config = dict(
    arch='convmixer',
    model='multi-label image tagger',
    dataset='regions of photos with short descriptions (Visual Genome)',
    train_examples=203450,
    image_size=24,
    crop_scale_min=1,
    horizontal_flip=True,
    norm='batchnorm',
    hidden_act='celu',
    patch_size=2,
    depths=[9],
    kernel_size=5,
    widths=[256],
    num_labels=300,
    init='trunc_normal_002',
    optimizer='muon',
    muon_scale='match_rms_adamw',
    learning_rate=0.0049,
    momentum=0.95,
    nesterov=True,
    orthogonalizer='polar_express',
    adamw_lr_other_params=0.00089,
    max_steps=40000,
    batch_size=128,
    epochs=25.2,
    lr_schedule='wsd',
    decay_fraction=0.2,
    final_lr_fraction=0,
    warmup_steps=800,
    weight_decay=0.04,
    adamw_weight_decay_other_params=0.05,
)
Rows from block 5, named by matrix and row number. Each number is 128 + 24 x the weight over its row's rms, rounded and kept within 0 to 255. All counts start at 0. Numbers have three digits each. After the name is the row's rms in percent of the matrix's.
# pw: pointwise conv (model.blocks.5.pw.weight, 256x256x1x1), inputs 0-255
pw.88 106:163115095107131155126132105120132124137111143051132100123085183138145145143142141137128104118208088121121095170129065118088136090150135114108134155148130156085146142134140113159119140107176116091117122123244149185133115121117119156118143128117123124174135115145164100084109069152131124080125096156124134126170134103143104133102132168132111103105136130110130148141123131126110174081122133123113126134107137148137106126120119103097159131103138104100138131151117137120095137151160123144142096139134107127121112101123132148138127159119137129124076145107163140144101147108138090123144159104150119090151115132140132109137121130124151117147098107153117134122131124109097046133147137092126112123094127068078127130127119157166119124121136114134136137127135141130134134137123104
pw.89 093:153142135126131114129140122107139148139122137112098106117122157118115096175182143107113155131150118182085145092119129128133127132107122110114114130118122149134144161101106131152154144138159145098103129133118074100223101105120142138113171162125152143164104138107129130123142097167110157122083106140148106124110123130139116093133182165108139114130172115181123119076134136124174123125123099109137088137149126082153152112113135154123099123112119159113123165121154148142134114093087134125126093088130129107141160132099094112135156143129103140109126139131144144137082119145127151119120095138155124111112149120123128126154164103120086084116172147103118112117124143157113113162107144102180141132063120101136140094079156157147128120187127124110170105149157087153178152119148149
pw.90 098:133150104165131121093156105118092085115122079158128117120117114116117116118161129102141135113113118106100085177086111164136109091105165134130101100103135169144118106105147129105114145150112134104097131139124150131168156140127125133139143164119123095111114145139143152146101099104103157132121131110138143125144112154115157107122162132091142137056144109153150144167124077116146124103130139112115126165171116086118129134181097142086156099171059116147158150119133123118133174104090115112125131118121123141087117127124153147117133175137145123115140112150098153157138130124089165115119123142112104164118176130119142141163112105138125098119071112150073110107181178078124192136125119117147118151166149144153108169113112122098154115145102121133129138159147126134134105112103150
pw.92 099:125115094137136186105136131092130160150125106145114097115136111138129131154157085148167162167098142129180132147152135129109102160133146137109089141122145104118147127128116129116155121137139113125070136130134143084113116126117125093157130085131091156135169107118111144100119145129130149118139112115138127125119128142153160121176093105121147112165114155146119083101111104124143119162136111072136171139143163147138135115138116105136159115123151132105131156130191117160112118120155112113119152111139106138185104151169129123085159115087134152128088146135149140157110152160158122165158141133135108103160127147167132097126129086162073133087130096137068135137153122085148125137126138116074130139135166117129156112136151124118108125120169113158161167103140100120127146147032124
pw.93 091:169117129119118116116185117129092085118127111112174140142130111132098143087126154124126118119115092109120114116122095054112114147127081121131121127139128128127112116108130118128159121134177134098122133139122152146127116117117122141150134235120102110086132100121099113133079136117119109146118103111144133146137127137172130152160094120142129224166132101049135108105124191137130139107142139145101096134107146113154130160143113160142125084128134102075128102115121100124145168138090120173120090098153122121103136103102120144134173119101090124143110099125149125105123123132134102133081147119139118110094146120133114122129139128141111128132151150115207077113123126126126135111140132106141152122105145144134130134137097123131136101126152076118146077109141140118099153107154121
pw.94 097:106106135124105153148110080100146129133129148106131104111131112169156118107176146103134115112120115106131139120101142094080119125098092132144141128127155123127121135111117113157114121129199133138132124111077130137161157142118138081119078101119112141133070109161130103077147129122097125190106146117134093131090160109154114090132095143146137136103116105104117115122168146123120133147134128109135123149122089100142176118160111117087116110116118169168106122125121131119110100104106132141105156131104157080083180164126100159143134110112134190096168097136144131145189098143172154101118102117134128109095105110102117133121106120128159107144119113105094112145118113121142072147148140126179118135123121124096104107123111183110174118138125108145177102123130135153163146160139110
pw.95 102:123096145152108099133123082113104131147118176087162157126158168133149114133121162155074136172096121134123116132143076099091093122124116123143118122122189081132141102153126104156139143117107118093134120161150165158107097073134109103147138171121115133136126128138140117098150139138159130121150101145080099126086118132184107124152095105103138166133107106135110118088098138131070107122151088119165141106156114137101164115073131098096123074146117137110145144133112104176089086138125152128146133107162145125101111173119140120146221101102131095124123149114144115128138098121143132113122138134121120160126140137127126123154124133128142114121082128132135114126196118138155099101146120195116143166114142125147102132116112145140133131131139131121134121146128126131089132157146122
pw.96 102:103100105076130145133129084150135110100146090129126118157087139119165147130144145128154150122108132091123133145105111143132131187146126166186154143160119102151154112152151110105226126115129081138091150141138142156107152125105052102090159115116142139143121104169107109145119090124114139130133108093128124096145135162123144122106141127134144114124106156156115126138138109130156147134049089111122126091153123107139140131173109126153136131118159131110101115158144129102078132119122099154099089130111161110168135159152129138097106114137149112109107062124113114086109142170113082134133156141125141145132135130156138163099141132132097129129097107096096073149113149140111122103160117125157122120144114132122105103128142102109113131155175143116138117130149126101076139145151120
pw.98 100:115156118135114154147136145136177082128102151146131144152120134116132158128125112151133163105104140124116116115135125105136124119083094139130133114139148138110122093120101117163139132124137126155138142141148159124105143127098117076138126166104129174103174121138134104095157133112128097113161096113132125106111175150255115157097104105122117139136132125133122104130122125169122143101133079094123119132115120148125140183129115112088078121104107159145133126141114118089139138133149139124146167101115103156129154151107128128087128142126140109088119104186163181141158128115166104179159128154113119111152131106154143104094160119106133133138138103154119123148208129167120136131146132113102130150098107118109097105081113140115140099139147131095143148131114103121145103093088149
pw.99 099:085135162115120084122099135130131139163141133151133138108159131157125075130104174148126123167121134110103148106151119123164083101163105102142122142108090121137124167090121123115139121159121137120118133156157171115135136119148153138116143148142170087132147130115097175113120096104128102176158107111097101139095132127155143164151142118085111112160091120091154123157167130174118133112117127113134125170108141081109168077106144128146121122158154115143108115137120140114148147139109093132089119124113176108135142111122160096131152133132134174054124127135122133134085099160132136116120123127135122093123160125168132135101132148142120129099141138123106101123095077125070094174155142185133109123131129145138096115111150137108102100139111148122137134128122188092175095144189124
pw.100 100:112117141137135138163167124091126165114157156099149137132156120128138138123100105090079112160110105147113161142120115125126100132140167131176135126119134147150129115119116107119125142110131117135151153117129162139179151117095134100136118102074150116159131133099136082108096150095115148160117101146115127146178155116143131104094162117097188080131128113124099101080153125105110132157122127135157142148097116126131119148148109124148179090151116184130159169084141130190122127100110105128123153104106108109120130112188098127109133169105113095140101143113096106108156130120103121142099129145179133191105146123105146160119172138143133117086102091152125108131137155107098118143121144093101126127145153100153097087120098167088121118099142120145140076143150165100110125119119141
pw.101 099:095150148129158095136129149137119187109137127124116104078124147160136140155131138132121136142108067119162148091109109115111107124095135116098082123150121126117129115148120107128115090140140099096106122126094220136113123088084087118115127123128066178148077110104093104138136148112110112085125106171143141110140120099129158080169150130120125098117150146162090116110141125138139131132145107115149164119105093143131128133105124150140127162167117112118113111124107100088115151093149096123086135166104097102121130140120120164139080133116133107088138134115148163147130121159127119105143094098112090099126129123138110109071090083158114130098116121119140124094147146172105101107088113141170087133170118105162148103158132139111132108128116131146133151122154140123174130118107110
pw.103 094:149121137122075093127105144095126209148113139119114136116108175139121119120116119096142153160103090134121083082139134115091109119137133153119139169124133176148143123155145112130140146097124172121139128115141152104158143160133140122133110127121157083103118125080116149146113106127148186099138120135160154103140138120147120123145174152090124118162116155130084146088123097106165123149144091116133130139103134100105144115120112134132119162150108117110143091137132110147107143138129121122117104084142087148161150113124139125176137082106089151127114156167157113169140150130141150165139135095146160150100125149122142064132190089120138144126125131145084112118136130100127160141129139180098152134117121136135104123109132119162147114093153123111160128121128208130113206136118144
pw.104 102:118130100125147138115187151135110077158157169146133128144121118087152183172120120136104155154115149144096085118125141133160092153190171135127106111135111115144153111173127113139109125127123172126131130138133141115123164142096174153140068146107154131118133126081156125128116152125088126126125130145091154148107118141090132138121128100123170117153130108112097090110107127113080102073111102126159125132096129099112151111138069155131115088139063122117125136110116154090111160133148102107129161136118152094164080143133111157119134121107092126123177179177109093098149107136121112133125119118159136121141109120123144085148130111103108142112135148155172137088095142114134128093104110099114130130104149111104140115121126132096150124158091158177100095104118153123120117130127108
pw.105 093:112132093129086108130124107183123110142134175157122171179151077161086123126177120107150120133140172157130149062062127155137121134158119125142095125139080146111088113104116125153127133136134171133150115116130109138112090142108126159103115123126130148140151134174153112162173129131114124133117130157089098128148158119127147110130114174102144088120175137134155118178129100148120135149148162105121108160086114120135138137167136141118140122127118157133133118082078173136168188112167154172158157132109142139142172159141122150153115140151084155132132135128129155134133147148101128096125143135162142138145153174134164146158173171110154134116142118100113124137104141148157136111136119110128132134106158145138139126180138159132141115130143167176115150130124098126158111125127120
pw.106 102:119119104119116151105118125109132112136139117175122116129144109138121166141149097120130123163162129111143121128148060108097100168084129121111111121135128132098119134079126106138129116129158134097166151118154165151151128121110142130142137130157123137218081136118121114147117098161105131092140126117150111130130117160173133116122114151161143146123130132130159112108076127147146143133119106163096087121097137116114117113134129125141192162196122133118107175115119142086145143105103135134124124171093163121143172144132089133109098102106157053131092161145118140140128137127133095119100123110138116154112120133169075112146110136115136139109130083092126160150146150133086149130139088138153104115172121084112144108110176168087110119110152126147127143128129100129136108158075091
pw.107 102:158112131154136154132154131145125130161123156131103136176143137193130124142153101104120110125112118099113127114147167163154135123139089109130136114142112097085109137125127113141152117113199129162087122096142087123126086147119089100145108164129129092181124152105101133152190082148119123127100140123126085147122100124132108096113125129135143175105109112114125136156139097117158091112158160121126131147128098127115160182141077106121146143146140158099077111123137091086167112117137148115159082119124124100039127156177116124159200132150145097096128090106119096134095112153100121123122111128151126119124133134129104165153121151093112144092137106154137111144103120117136107081144156126118120147120156127109126149145138123105133088134134138105093115125121126105155147135137106
pw.108 103:164171135130126112132170120105182121125098143147096105129178115100137107143112115092118138170141100113109094105148147097140140156114143133122103109108109147149133102128123148140131126147131160129103102120112093097119133110171093098130153127152132085104121152103120173158198142149111080095112117119112124137096171113118129111129193143093118128114117137132080120120117101094152135161125095146166090096136117085142106131105126120118138131088111172111110127067163127162111117106095164137143139115119150118160119117121114147190109106122105133135117133119119087132160105146171106118104109142157090112108118146103155118144162115139119148130162126162113119121141084098126063120156153167139172168139129090142154119149153109142133101133114120120129121152139116130170092161104101
pw.109 098:114104141113144176091145131141127113106163132122114136136107159135134165134136121150116099180145138099139169150111099090112133109127115118124148149132092152176128121131124099113117142151130129106137189137102118129127119155126191114132129157098139095149128188127175146144186139113109124115130108094097152097117156079089148140139125105157134084132122113138141091112093119159125176089146123155082158110118139121092175110128097157142121102109173096102091136162120135128114131121153103128132105140127160103122132101128160111141130134179119128158114160137117112105150096053131109106142137140102098087098082094141164086137128135142155127089152096150134083131121136128092105130131124107148167144146141121125114139112136128115118118184162099096134109137141161122158167124153130
pw.110 096:134123121154114169132132086078104116118143156134151192132118126096123129121122090101116119126106131134156123119156135116126102103117145103120181115170151147095129142131135112137095114132089203103125143137129105145120170138138135130161135168135136127132092131136126107132100117105158132118132144170094130222120181160144147134143167133110100161115082125105168093134098150118077101125125128106184111126104168143124123142109111123134147107080134089115082106105133151143109125124130113144115127155134177123117073100138121144124210132147119125127120168096141094113167148131142125097100084128120163108104157095125149137117136127113131166141146150133097143158153129156098119108120105118124084153112112114107154090175142092139127116137161124116122107136129129107134116142140113
pw.111 095:121110143099112108135104130125163131093099124112124204146097152165126157118090120153120135171112105116084129139093110111134128150146116103120112120122119178107114130090117148124118144146146146114135138113150129111121095133124141154096110117142143137090071117093133117144173119146131152102095133095132107116148142127092118157099142190147183101137153136111084128153109131164108130094078088132147122105106109150124179145114123152088120087171119098152097069160145124101111105141154139111110091132125151109131094127106096129115138139139127140093122151176143125088131135129117130130104093124116153131152183160123103096145167145119102107112095175119108129118186110113134110094120142139092161138093136079117099151103134111140099137166113123142183097134102138111117118126123123
pw.113 103:108130149136098144186139125124130111150116113140145137144162102141140126126160137103117124141154172082117152161119129112132083126163122109131103145108100188149123104157139086169099128122157131108131115156149159132103087131116128122146123108088111118146070129145190120155117134157143169107120105163088129126146132112134119146119108067109110120137139107115102115112157115132094127116098104130128149135100123106157095148096142120086107139111147138100112106115126095113137088136102084142170124125124123141151100153126130078147112138127100109169102138144133141125110087091122150109150079104089070125136150119085123093090146149103172128149130135137169125133150117117135135160167110122142077110057142090100104082158134150137132188139132119138114141083127115106123129120112102
pw.114 099:109101116084120102126110060191086119113115120148088152125112133143091097114126120091147142123156107138090122134189132150141064096087114169128122107096106114140130084139114128138141113085156089142092142117119181113113129175119137114100111105091099100188112111151145127076102130128131075115105143084099108139077114120143121132131120126085116119099131124130129108114124089118165098091133176121076106119147108089119135152180137134063128115109087130134084139167130096127132126111102133093124147141107087125116174134130168101123134115070158118164118097132078113114137147118133105137140121136116153142132115120139118112111137119117157141108148111144115124126149122123089099138094114154152130138105129143130119137115129105142114127115143139117139125119138146115091122106101123
pw.115 093:123111141128161122114131088082119193074138125108144138122123146115113125122105112140124101129133132118113095157108111114080126161147195134091161110134133112138111150130108119162153096121101113109140143070138167152146116129127082095103156138135168124152122140117157131112148140117122123143142115135120129098141099120172110122109101102103136139133141126119169145175130122089166124097111127145147116120140156159151181136106135165105104139147117125122125086108116115130151172130164128173148134135119188136140104115081138144109095074087086150147143149117107184122139154131136150079102112118126166113082151115127119116127128093103133150117123102079102137132098128157111132104122136116138166136109161168120114132139110120102121134149142154181126111184128151105108181135070131
pw.116 105:149097097138140173133122092128138124088116112157123151150148172143145124116135134141093137164079115134163125167115112118139094185120144141139099119137134187143114117117112170139120110134129135146112137129133136148183137114109135115068099115089090138137125093113134129123139150129122133112127100105146116126139074109117114084126114132149085156117121075120112118110132134143162166127108083075081101142134158140086146123151150095134108129145089127109145112071132150144126120107109138122115132097150123162127118160126131175112133069112118088126107127089208108129134151157141113096110129122131094096148099113153073120120122100116109121120127137124097133136136126103131170146111121146116146169092115090182142145109116118187148140141138078093126120126124118147097118093158103