A small multi-label image tagger, trained from scratch.
Training: 40000 steps, batches of 128.
Data: trained on regions of photos with short descriptions (Visual Genome), 203450 training examples, 25.2 epochs.
Rows from block 3, named by matrix and row number. Each number is 50 + 10 x the weight over its row's rms, rounded and kept within 0 to 99. All counts start at 0. After the name is the row's rms in percent of the matrix's.
# dw: depthwise 5x5 conv (model.blocks.3.dw.weight, 256x1x5x5, trained with AdamW), a 5x5 kernel
dw.63 100:52 50 54 48 52 48 43 55 26 38 41 33 33 30 45 49 40 51 64 57 44 52 49 62 44
dw.64 115:52 48 40 45 50 51 47 27 48 53 52 42 24 42 54 52 42 20 47 53 52 50 48 54 53
dw.65 096:54 51 48 52 49 46 42 52 62 51 61 81 37 32 49 48 29 58 59 54 48 47 48 45 47
dw.66 106:50 48 57 50 51 48 38 43 38 45 60 50 37 48 56 46 60 88 60 51 55 50 51 49 58
dw.67 116:50 51 44 53 51 53 43 43 48 52 45 39 10 33 47 48 49 38 51 43 45 52 43 51 45
dw.68 093:51 48 39 51 41 44 42 25 38 52 43 35 51 72 68 49 45 64 58 48 47 49 51 54 54
dw.69 106:55 51 46 48 55 43 38 39 42 49 45 38 19 40 46 50 40 27 44 47 53 44 42 46 50
dw.70 097:54 52 59 47 51 47 52 25 50 55 45 36 71 37 44 61 52 27 49 61 52 54 47 52 51
dw.71 126:53 51 51 50 45 52 50 53 39 48 50 53 55 14 46 47 56 46 22 47 49 51 48 42 42
dw.72 132:48 52 47 52 50 50 52 35 50 52 49 60 07 58 53 51 54 36 52 50 49 50 47 51 49
dw.73 092:52 38 43 40 49 37 44 78 48 37 45 63 71 57 39 53 51 35 51 54 48 53 45 50 48
dw.74 097:39 61 57 35 49 50 50 66 30 55 50 49 53 54 44 51 47 47 74 43 50 51 32 65 46
dw.75 118:51 54 44 55 51 56 26 13 35 48 53 48 50 58 49 55 52 49 51 51 44 54 57 51 51
dw.76 096:49 41 45 45 47 48 42 65 39 47 50 41 76 28 56 48 44 68 33 46 52 44 51 52 50
dw.77 092:48 53 42 44 45 50 61 50 33 46 39 40 79 64 58 48 40 34 61 54 42 52 43 47 49
dw.78 082:56 56 45 50 51 54 42 69 56 38 49 31 66 54 35 59 38 46 46 46 54 30 41 45 62
dw.79 095:49 46 50 49 47 50 50 36 49 46 45 49 93 55 44 51 49 34 53 54 48 47 52 42 51
dw.80 094:54 50 49 48 49 57 63 49 33 48 58 71 45 24 37 54 62 41 38 48 50 51 38 46 48
dw.81 101:53 54 52 47 44 47 39 54 57 52 32 20 52 72 61 49 45 36 56 55 48 52 46 46 44
dw.82 106:52 51 46 46 56 48 56 62 56 47 45 58 69 41 45 56 35 14 41 52 50 52 50 49 49
dw.83 106:51 53 55 50 48 50 62 62 56 51 47 57 66 58 48 46 32 17 33 51 47 45 49 48 49
dw.84 098:52 51 41 47 55 55 59 88 59 53 42 42 63 41 47 43 36 44 45 45 46 44 55 47 48
dw.85 095:53 51 56 43 48 42 54 38 37 49 36 28 36 77 65 57 48 52 59 44 47 50 50 55 53
dw.86 093:44 53 45 56 56 43 45 53 56 53 28 34 57 73 60 51 26 50 58 55 39 46 48 52 55
dw.87 098:51 46 54 45 44 39 30 59 57 50 58 79 42 29 35 55 43 52 48 47 48 47 49 44 53
dw.88 101:53 43 52 42 53 48 54 68 49 45 43 25 30 75 59 45 51 41 51 52 53 53 44 44 52
dw.89 091:57 67 49 64 50 57 73 58 56 46 55 49 41 38 33 55 55 37 50 41 55 50 38 56 35
dw.90 098:51 45 41 48 50 53 38 44 41 53 33 31 33 29 32 52 40 41 40 48 46 46 55 56 48
dw.91 106:53 51 37 48 48 53 46 25 41 53 56 55 35 29 37 53 53 43 34 41 65 57 50 49 52
dw.92 089:47 38 51 54 44 58 41 50 40 53 37 68 57 37 45 50 75 41 41 42 56 62 50 43 36
dw.93 098:52 48 48 45 47 45 41 52 65 48 50 35 26 71 66 50 46 28 49 56 42 48 48 46 53
dw.94 103:44 53 44 47 50 44 58 52 42 44 50 90 62 46 50 50 65 59 50 46 47 51 47 41 49
dw.95 100:52 53 52 49 55 50 48 59 56 54 45 27 70 71 60 54 36 30 57 50 49 45 39 53 52
dw.96 092:52 50 58 45 49 50 63 69 40 50 42 37 37 32 53 60 34 51 33 36 53 41 41 46 58
dw.97 093:47 45 55 49 46 41 61 61 54 45 54 56 83 49 42 45 42 48 48 32 38 40 45 40 46
dw.98 100:46 46 50 47 46 42 53 71 51 34 49 37 25 74 63 52 48 57 46 45 51 47 46 46 52
dw.99 094:45 44 55 42 50 51 31 65 41 48 50 54 56 33 46 48 49 23 61 46 49 47 42 67 42
dw.100 113:47 49 47 51 51 47 36 51 51 54 49 13 65 63 50 47 31 57 52 48 46 55 44 50 52
dw.101 106:47 53 53 47 56 44 58 57 43 51 46 60 14 72 53 51 41 66 50 45 52 47 49 48 48
dw.102 100:39 49 39 43 42 39 40 35 42 38 47 36 21 41 51 42 47 50 43 43 45 43 54 48 40
dw.103 098:49 53 45 52 52 47 45 61 52 40 57 66 67 20 39 53 52 29 44 52 49 48 41 54 48
dw.104 099:66 59 42 49 51 54 47 27 34 47 42 29 44 47 53 49 33 34 45 55 50 54 58 52 58
dw.105 101:42 55 50 52 54 45 51 47 48 47 39 56 88 64 40 46 50 37 38 47 48 46 47 44 43
dw.106 091:50 49 46 52 58 45 41 47 54 59 42 39 33 82 51 43 46 30 53 57 46 47 38 46 48
dw.107 096:51 43 47 40 47 50 47 31 38 38 46 25 63 35 32 49 49 42 48 49 47 50 38 41 47
dw.108 101:43 61 49 43 42 51 54 65 39 58 58 36 40 84 49 56 46 58 57 53 49 43 44 46 47
dw.109 082:48 49 40 50 47 52 33 48 38 55 45 41 76 44 40 39 50 65 42 55 33 51 63 56 49
dw.110 100:49 59 52 47 48 52 33 61 49 43 42 55 76 34 47 50 61 24 53 49 51 52 51 45 49
dw.111 129:48 48 52 48 49 49 52 62 51 47 45 35 08 38 49 50 50 62 50 49 47 52 52 50 48
dw.112 097:42 48 54 47 47 46 52 53 43 47 40 52 74 58 25 45 44 29 48 43 39 47 46 44 35
dw.113 106:56 33 55 50 42 52 53 56 54 53 44 37 44 84 49 55 48 34 58 50 47 50 34 44 50
dw.114 083:51 54 44 51 51 45 52 45 46 50 42 20 68 37 46 51 52 20 53 49 48 48 50 46 50
dw.115 105:52 52 54 60 54 52 33 50 45 55 48 22 69 47 52 47 26 61 51 50 53 39 51 51 52
dw.116 097:46 51 40 54 50 43 45 65 48 50 45 39 64 26 58 52 40 29 37 41 55 57 47 63 51
dw.117 103:44 54 47 36 45 54 51 23 43 55 26 48 60 66 41 57 51 59 59 45 45 53 50 42 43
dw.118 104:48 56 49 52 56 50 59 66 59 51 39 41 58 53 45 43 31 23 34 42 48 47 36 43 47
dw.119 100:47 45 44 42 52 40 45 43 53 61 29 32 35 61 64 36 33 50 57 60 47 48 50 55 57
dw.120 104:60 57 58 52 56 53 54 53 60 54 35 57 59 28 40 51 42 18 46 48 47 51 46 53 47
dw.121 108:53 51 50 50 49 51 55 56 46 45 53 93 57 44 46 50 61 59 41 49 46 50 53 38 51
dw.122 096:34 42 48 41 54 51 32 63 52 51 42 56 57 59 52 47 74 29 46 55 42 63 46 46 44
dw.123 104:47 44 56 50 56 41 52 63 55 54 68 64 27 25 42 42 52 33 53 48 53 49 48 50 49
dw.124 093:49 50 45 44 47 44 44 28 49 47 38 47 67 69 25 38 43 45 48 60 47 55 41 47 49
dw.125 109:38 37 28 38 37 38 33 33 33 40 50 53 58 57 53 49 52 56 52 52 57 58 48 52 54
dw.126 094:36 47 54 49 44 42 36 31 32 39 43 46 30 46 39 52 51 46 52 47 39 42 37 39 41
dw.127 094:38 49 51 59 57 37 41 49 57 64 40 26 55 64 60 41 37 38 52 62 44 43 40 49 52
dw.128 093:53 52 46 54 57 39 39 44 53 53 43 40 25 76 58 46 46 37 59 58 48 46 35 54 50
dw.129 090:45 49 30 46 48 39 34 47 32 44 52 64 79 57 48 48 47 52 56 53 51 46 40 45 56
dw.130 099:42 43 45 50 55 43 33 47 49 57 32 31 58 54 53 36 38 53 52 61 38 42 37 37 60
dw.131 113:53 48 50 52 53 46 52 47 50 47 50 58 71 60 48 44 36 15 39 39 48 47 47 43 49
dw.132 098:64 62 65 73 60 50 67 69 62 48 49 55 47 53 48 41 41 40 44 46 44 51 44 51 44
dw.133 096:52 52 43 52 52 49 46 56 42 46 51 40 67 14 42 55 47 32 64 52 51 51 47 53 48
dw.134 098:42 45 51 55 55 38 42 57 52 57 21 47 59 65 65 34 40 49 49 60 42 44 49 42 51
dw.135 096:65 49 38 54 64 56 48 51 38 55 54 24 63 43 41 57 30 59 42 42 51 46 57 48 52
dw.136 096:45 48 55 53 41 54 49 45 50 55 47 52 68 48 42 41 31 20 33 46 49 44 38 51 45
dw.137 096:42 45 24 45 41 45 44 30 40 47 44 51 77 50 44 54 59 56 56 50 52 58 52 54 51
dw.138 095:46 43 47 53 50 42 32 43 56 58 33 27 39 64 59 44 35 43 57 64 42 45 49 49 51
dw.139 104:56 48 51 47 58 52 35 44 39 44 54 37 58 43 53 50 29 30 25 45 54 44 45 47 59
dw.140 103:48 55 50 49 49 53 54 42 32 44 62 63 44 27 34 56 60 32 33 44 54 46 41 43 52
dw.141 090:41 62 59 62 40 53 56 47 59 48 52 58 69 80 54 54 44 49 46 55 38 46 49 46 38
dw.142 111:51 44 49 50 52 50 48 61 55 46 50 50 87 59 48 49 50 78 42 50 54 49 54 48 52
dw.143 096:66 54 62 56 57 49 54 69 55 50 44 47 67 52 45 48 32 38 38 43 44 31 35 47 51
dw.144 105:51 42 52 47 54 43 24 50 36 48 51 30 60 38 52 45 30 50 38 51 53 35 51 51 54
dw.145 091:44 47 40 49 46 46 44 32 45 50 43 64 88 56 52 50 50 39 45 50 48 46 42 54 48
dw.146 095:45 47 41 36 47 37 35 32 32 38 63 66 65 56 62 51 50 56 54 54 47 48 45 57 49
dw.147 088:37 51 45 43 50 35 42 55 45 48 34 76 59 62 42 42 59 69 49 46 49 56 63 46 49
dw.148 097:43 53 49 58 56 46 62 60 35 51 30 25 51 68 63 48 48 37 47 48 43 48 44 46 46
dw.149 097:54 58 54 59 63 55 38 37 42 51 35 31 44 33 41 50 41 40 43 41 39 34 44 44 49
dw.150 092:53 50 52 54 49 45 43 51 47 43 48 42 80 58 31 43 51 56 45 30 36 43 41 49 42
dw.151 102:48 48 61 52 54 46 28 52 57 47 63 73 29 30 43 54 43 59 53 53 52 57 48 53 53
dw.152 088:31 36 40 34 45 57 69 42 44 49 68 57 46 59 64 55 57 49 56 57 53 53 60 53 40
dw.153 085:54 57 39 54 56 50 52 25 49 54 44 46 67 42 43 50 49 18 50 48 52 54 45 56 56
dw.154 097:50 46 48 44 46 43 34 45 61 57 34 27 50 68 66 41 32 46 56 56 41 48 50 53 51
dw.155 093:37 43 34 43 36 47 54 76 55 45 54 52 69 53 44 43 44 39 40 43 58 54 41 52 59
dw.156 112:48 48 48 50 46 48 48 50 45 53 52 59 63 58 56 44 31 16 27 46 52 48 53 47 51
dw.157 102:50 52 52 48 42 50 59 22 58 58 50 37 82 53 48 55 51 48 40 41 43 48 47 50 53
dw.158 089:30 41 34 42 47 40 51 48 43 38 43 62 65 66 46 49 44 64 49 45 37 41 44 38 46
dw.159 101:59 54 51 43 54 47 56 55 52 44 60 52 65 32 35 44 41 32 24 50 53 50 45 46 37
dw.160 092:51 50 42 52 52 48 36 39 45 56 43 43 61 57 35 55 48 82 32 51 45 49 40 51 47
dw.161 094:52 50 46 51 44 43 36 48 46 55 44 76 72 49 52 50 33 26 46 44 49 50 52 45 49
dw.162 097:51 42 51 50 48 50 40 41 50 45 57 85 47 34 43 51 32 64 48 55 58 50 47 55 54
dw.163 097:51 47 52 51 49 45 59 47 54 55 31 38 71 60 50 47 25 28 52 51 50 48 40 44 46
dw.164 097:46 52 49 53 46 56 47 36 45 47 54 67 86 44 40 57 39 58 51 54 49 49 39 50 51
dw.165 092:51 50 43 50 51 51 42 27 47 54 32 28 45 70 65 36 41 52 56 56 48 52 50 50 57
dw.166 096:57 51 42 50 57 60 58 60 64 53 54 61 64 60 57 37 39 35 30 34 43 47 45 41 45
dw.167 098:53 50 41 52 62 53 63 47 34 48 62 68 59 31 36 60 43 66 49 44 51 36 54 58 53
dw.168 088:44 32 40 40 45 41 46 39 44 50 46 46 68 61 49 48 57 58 64 52 35 40 41 38 32
dw.169 090:44 48 51 50 44 49 41 42 48 51 42 82 76 49 46 48 46 36 45 37 46 48 51 44 48
dw.170 107:44 41 35 43 43 40 41 18 32 45 46 53 45 44 40 48 49 58 46 44 54 59 59 54 53
dw.171 096:49 51 54 49 52 45 44 27 45 40 57 69 50 69 54 44 40 26 39 46 58 52 48 50 58
dw.172 095:50 50 47 53 48 52 37 59 40 50 51 27 82 33 53 47 42 58 43 45 49 45 53 51 50
dw.173 089:39 51 43 36 42 42 36 33 43 45 44 72 70 63 44 49 43 40 50 40 48 55 50 48 50
dw.174 101:54 57 45 57 54 55 47 68 56 53 24 36 51 30 29 51 48 59 48 56 51 58 56 47 49
dw.175 124:46 49 48 48 47 48 33 11 34 46 49 58 65 55 49 54 52 54 52 53 50 49 55 50 50
dw.176 096:53 45 41 51 53 53 32 36 52 48 52 41 58 54 54 42 27 39 33 75 49 47 53 47 54
dw.177 106:45 44 38 40 46 50 36 15 41 49 46 54 66 53 47 46 58 52 58 45 60 50 42 53 55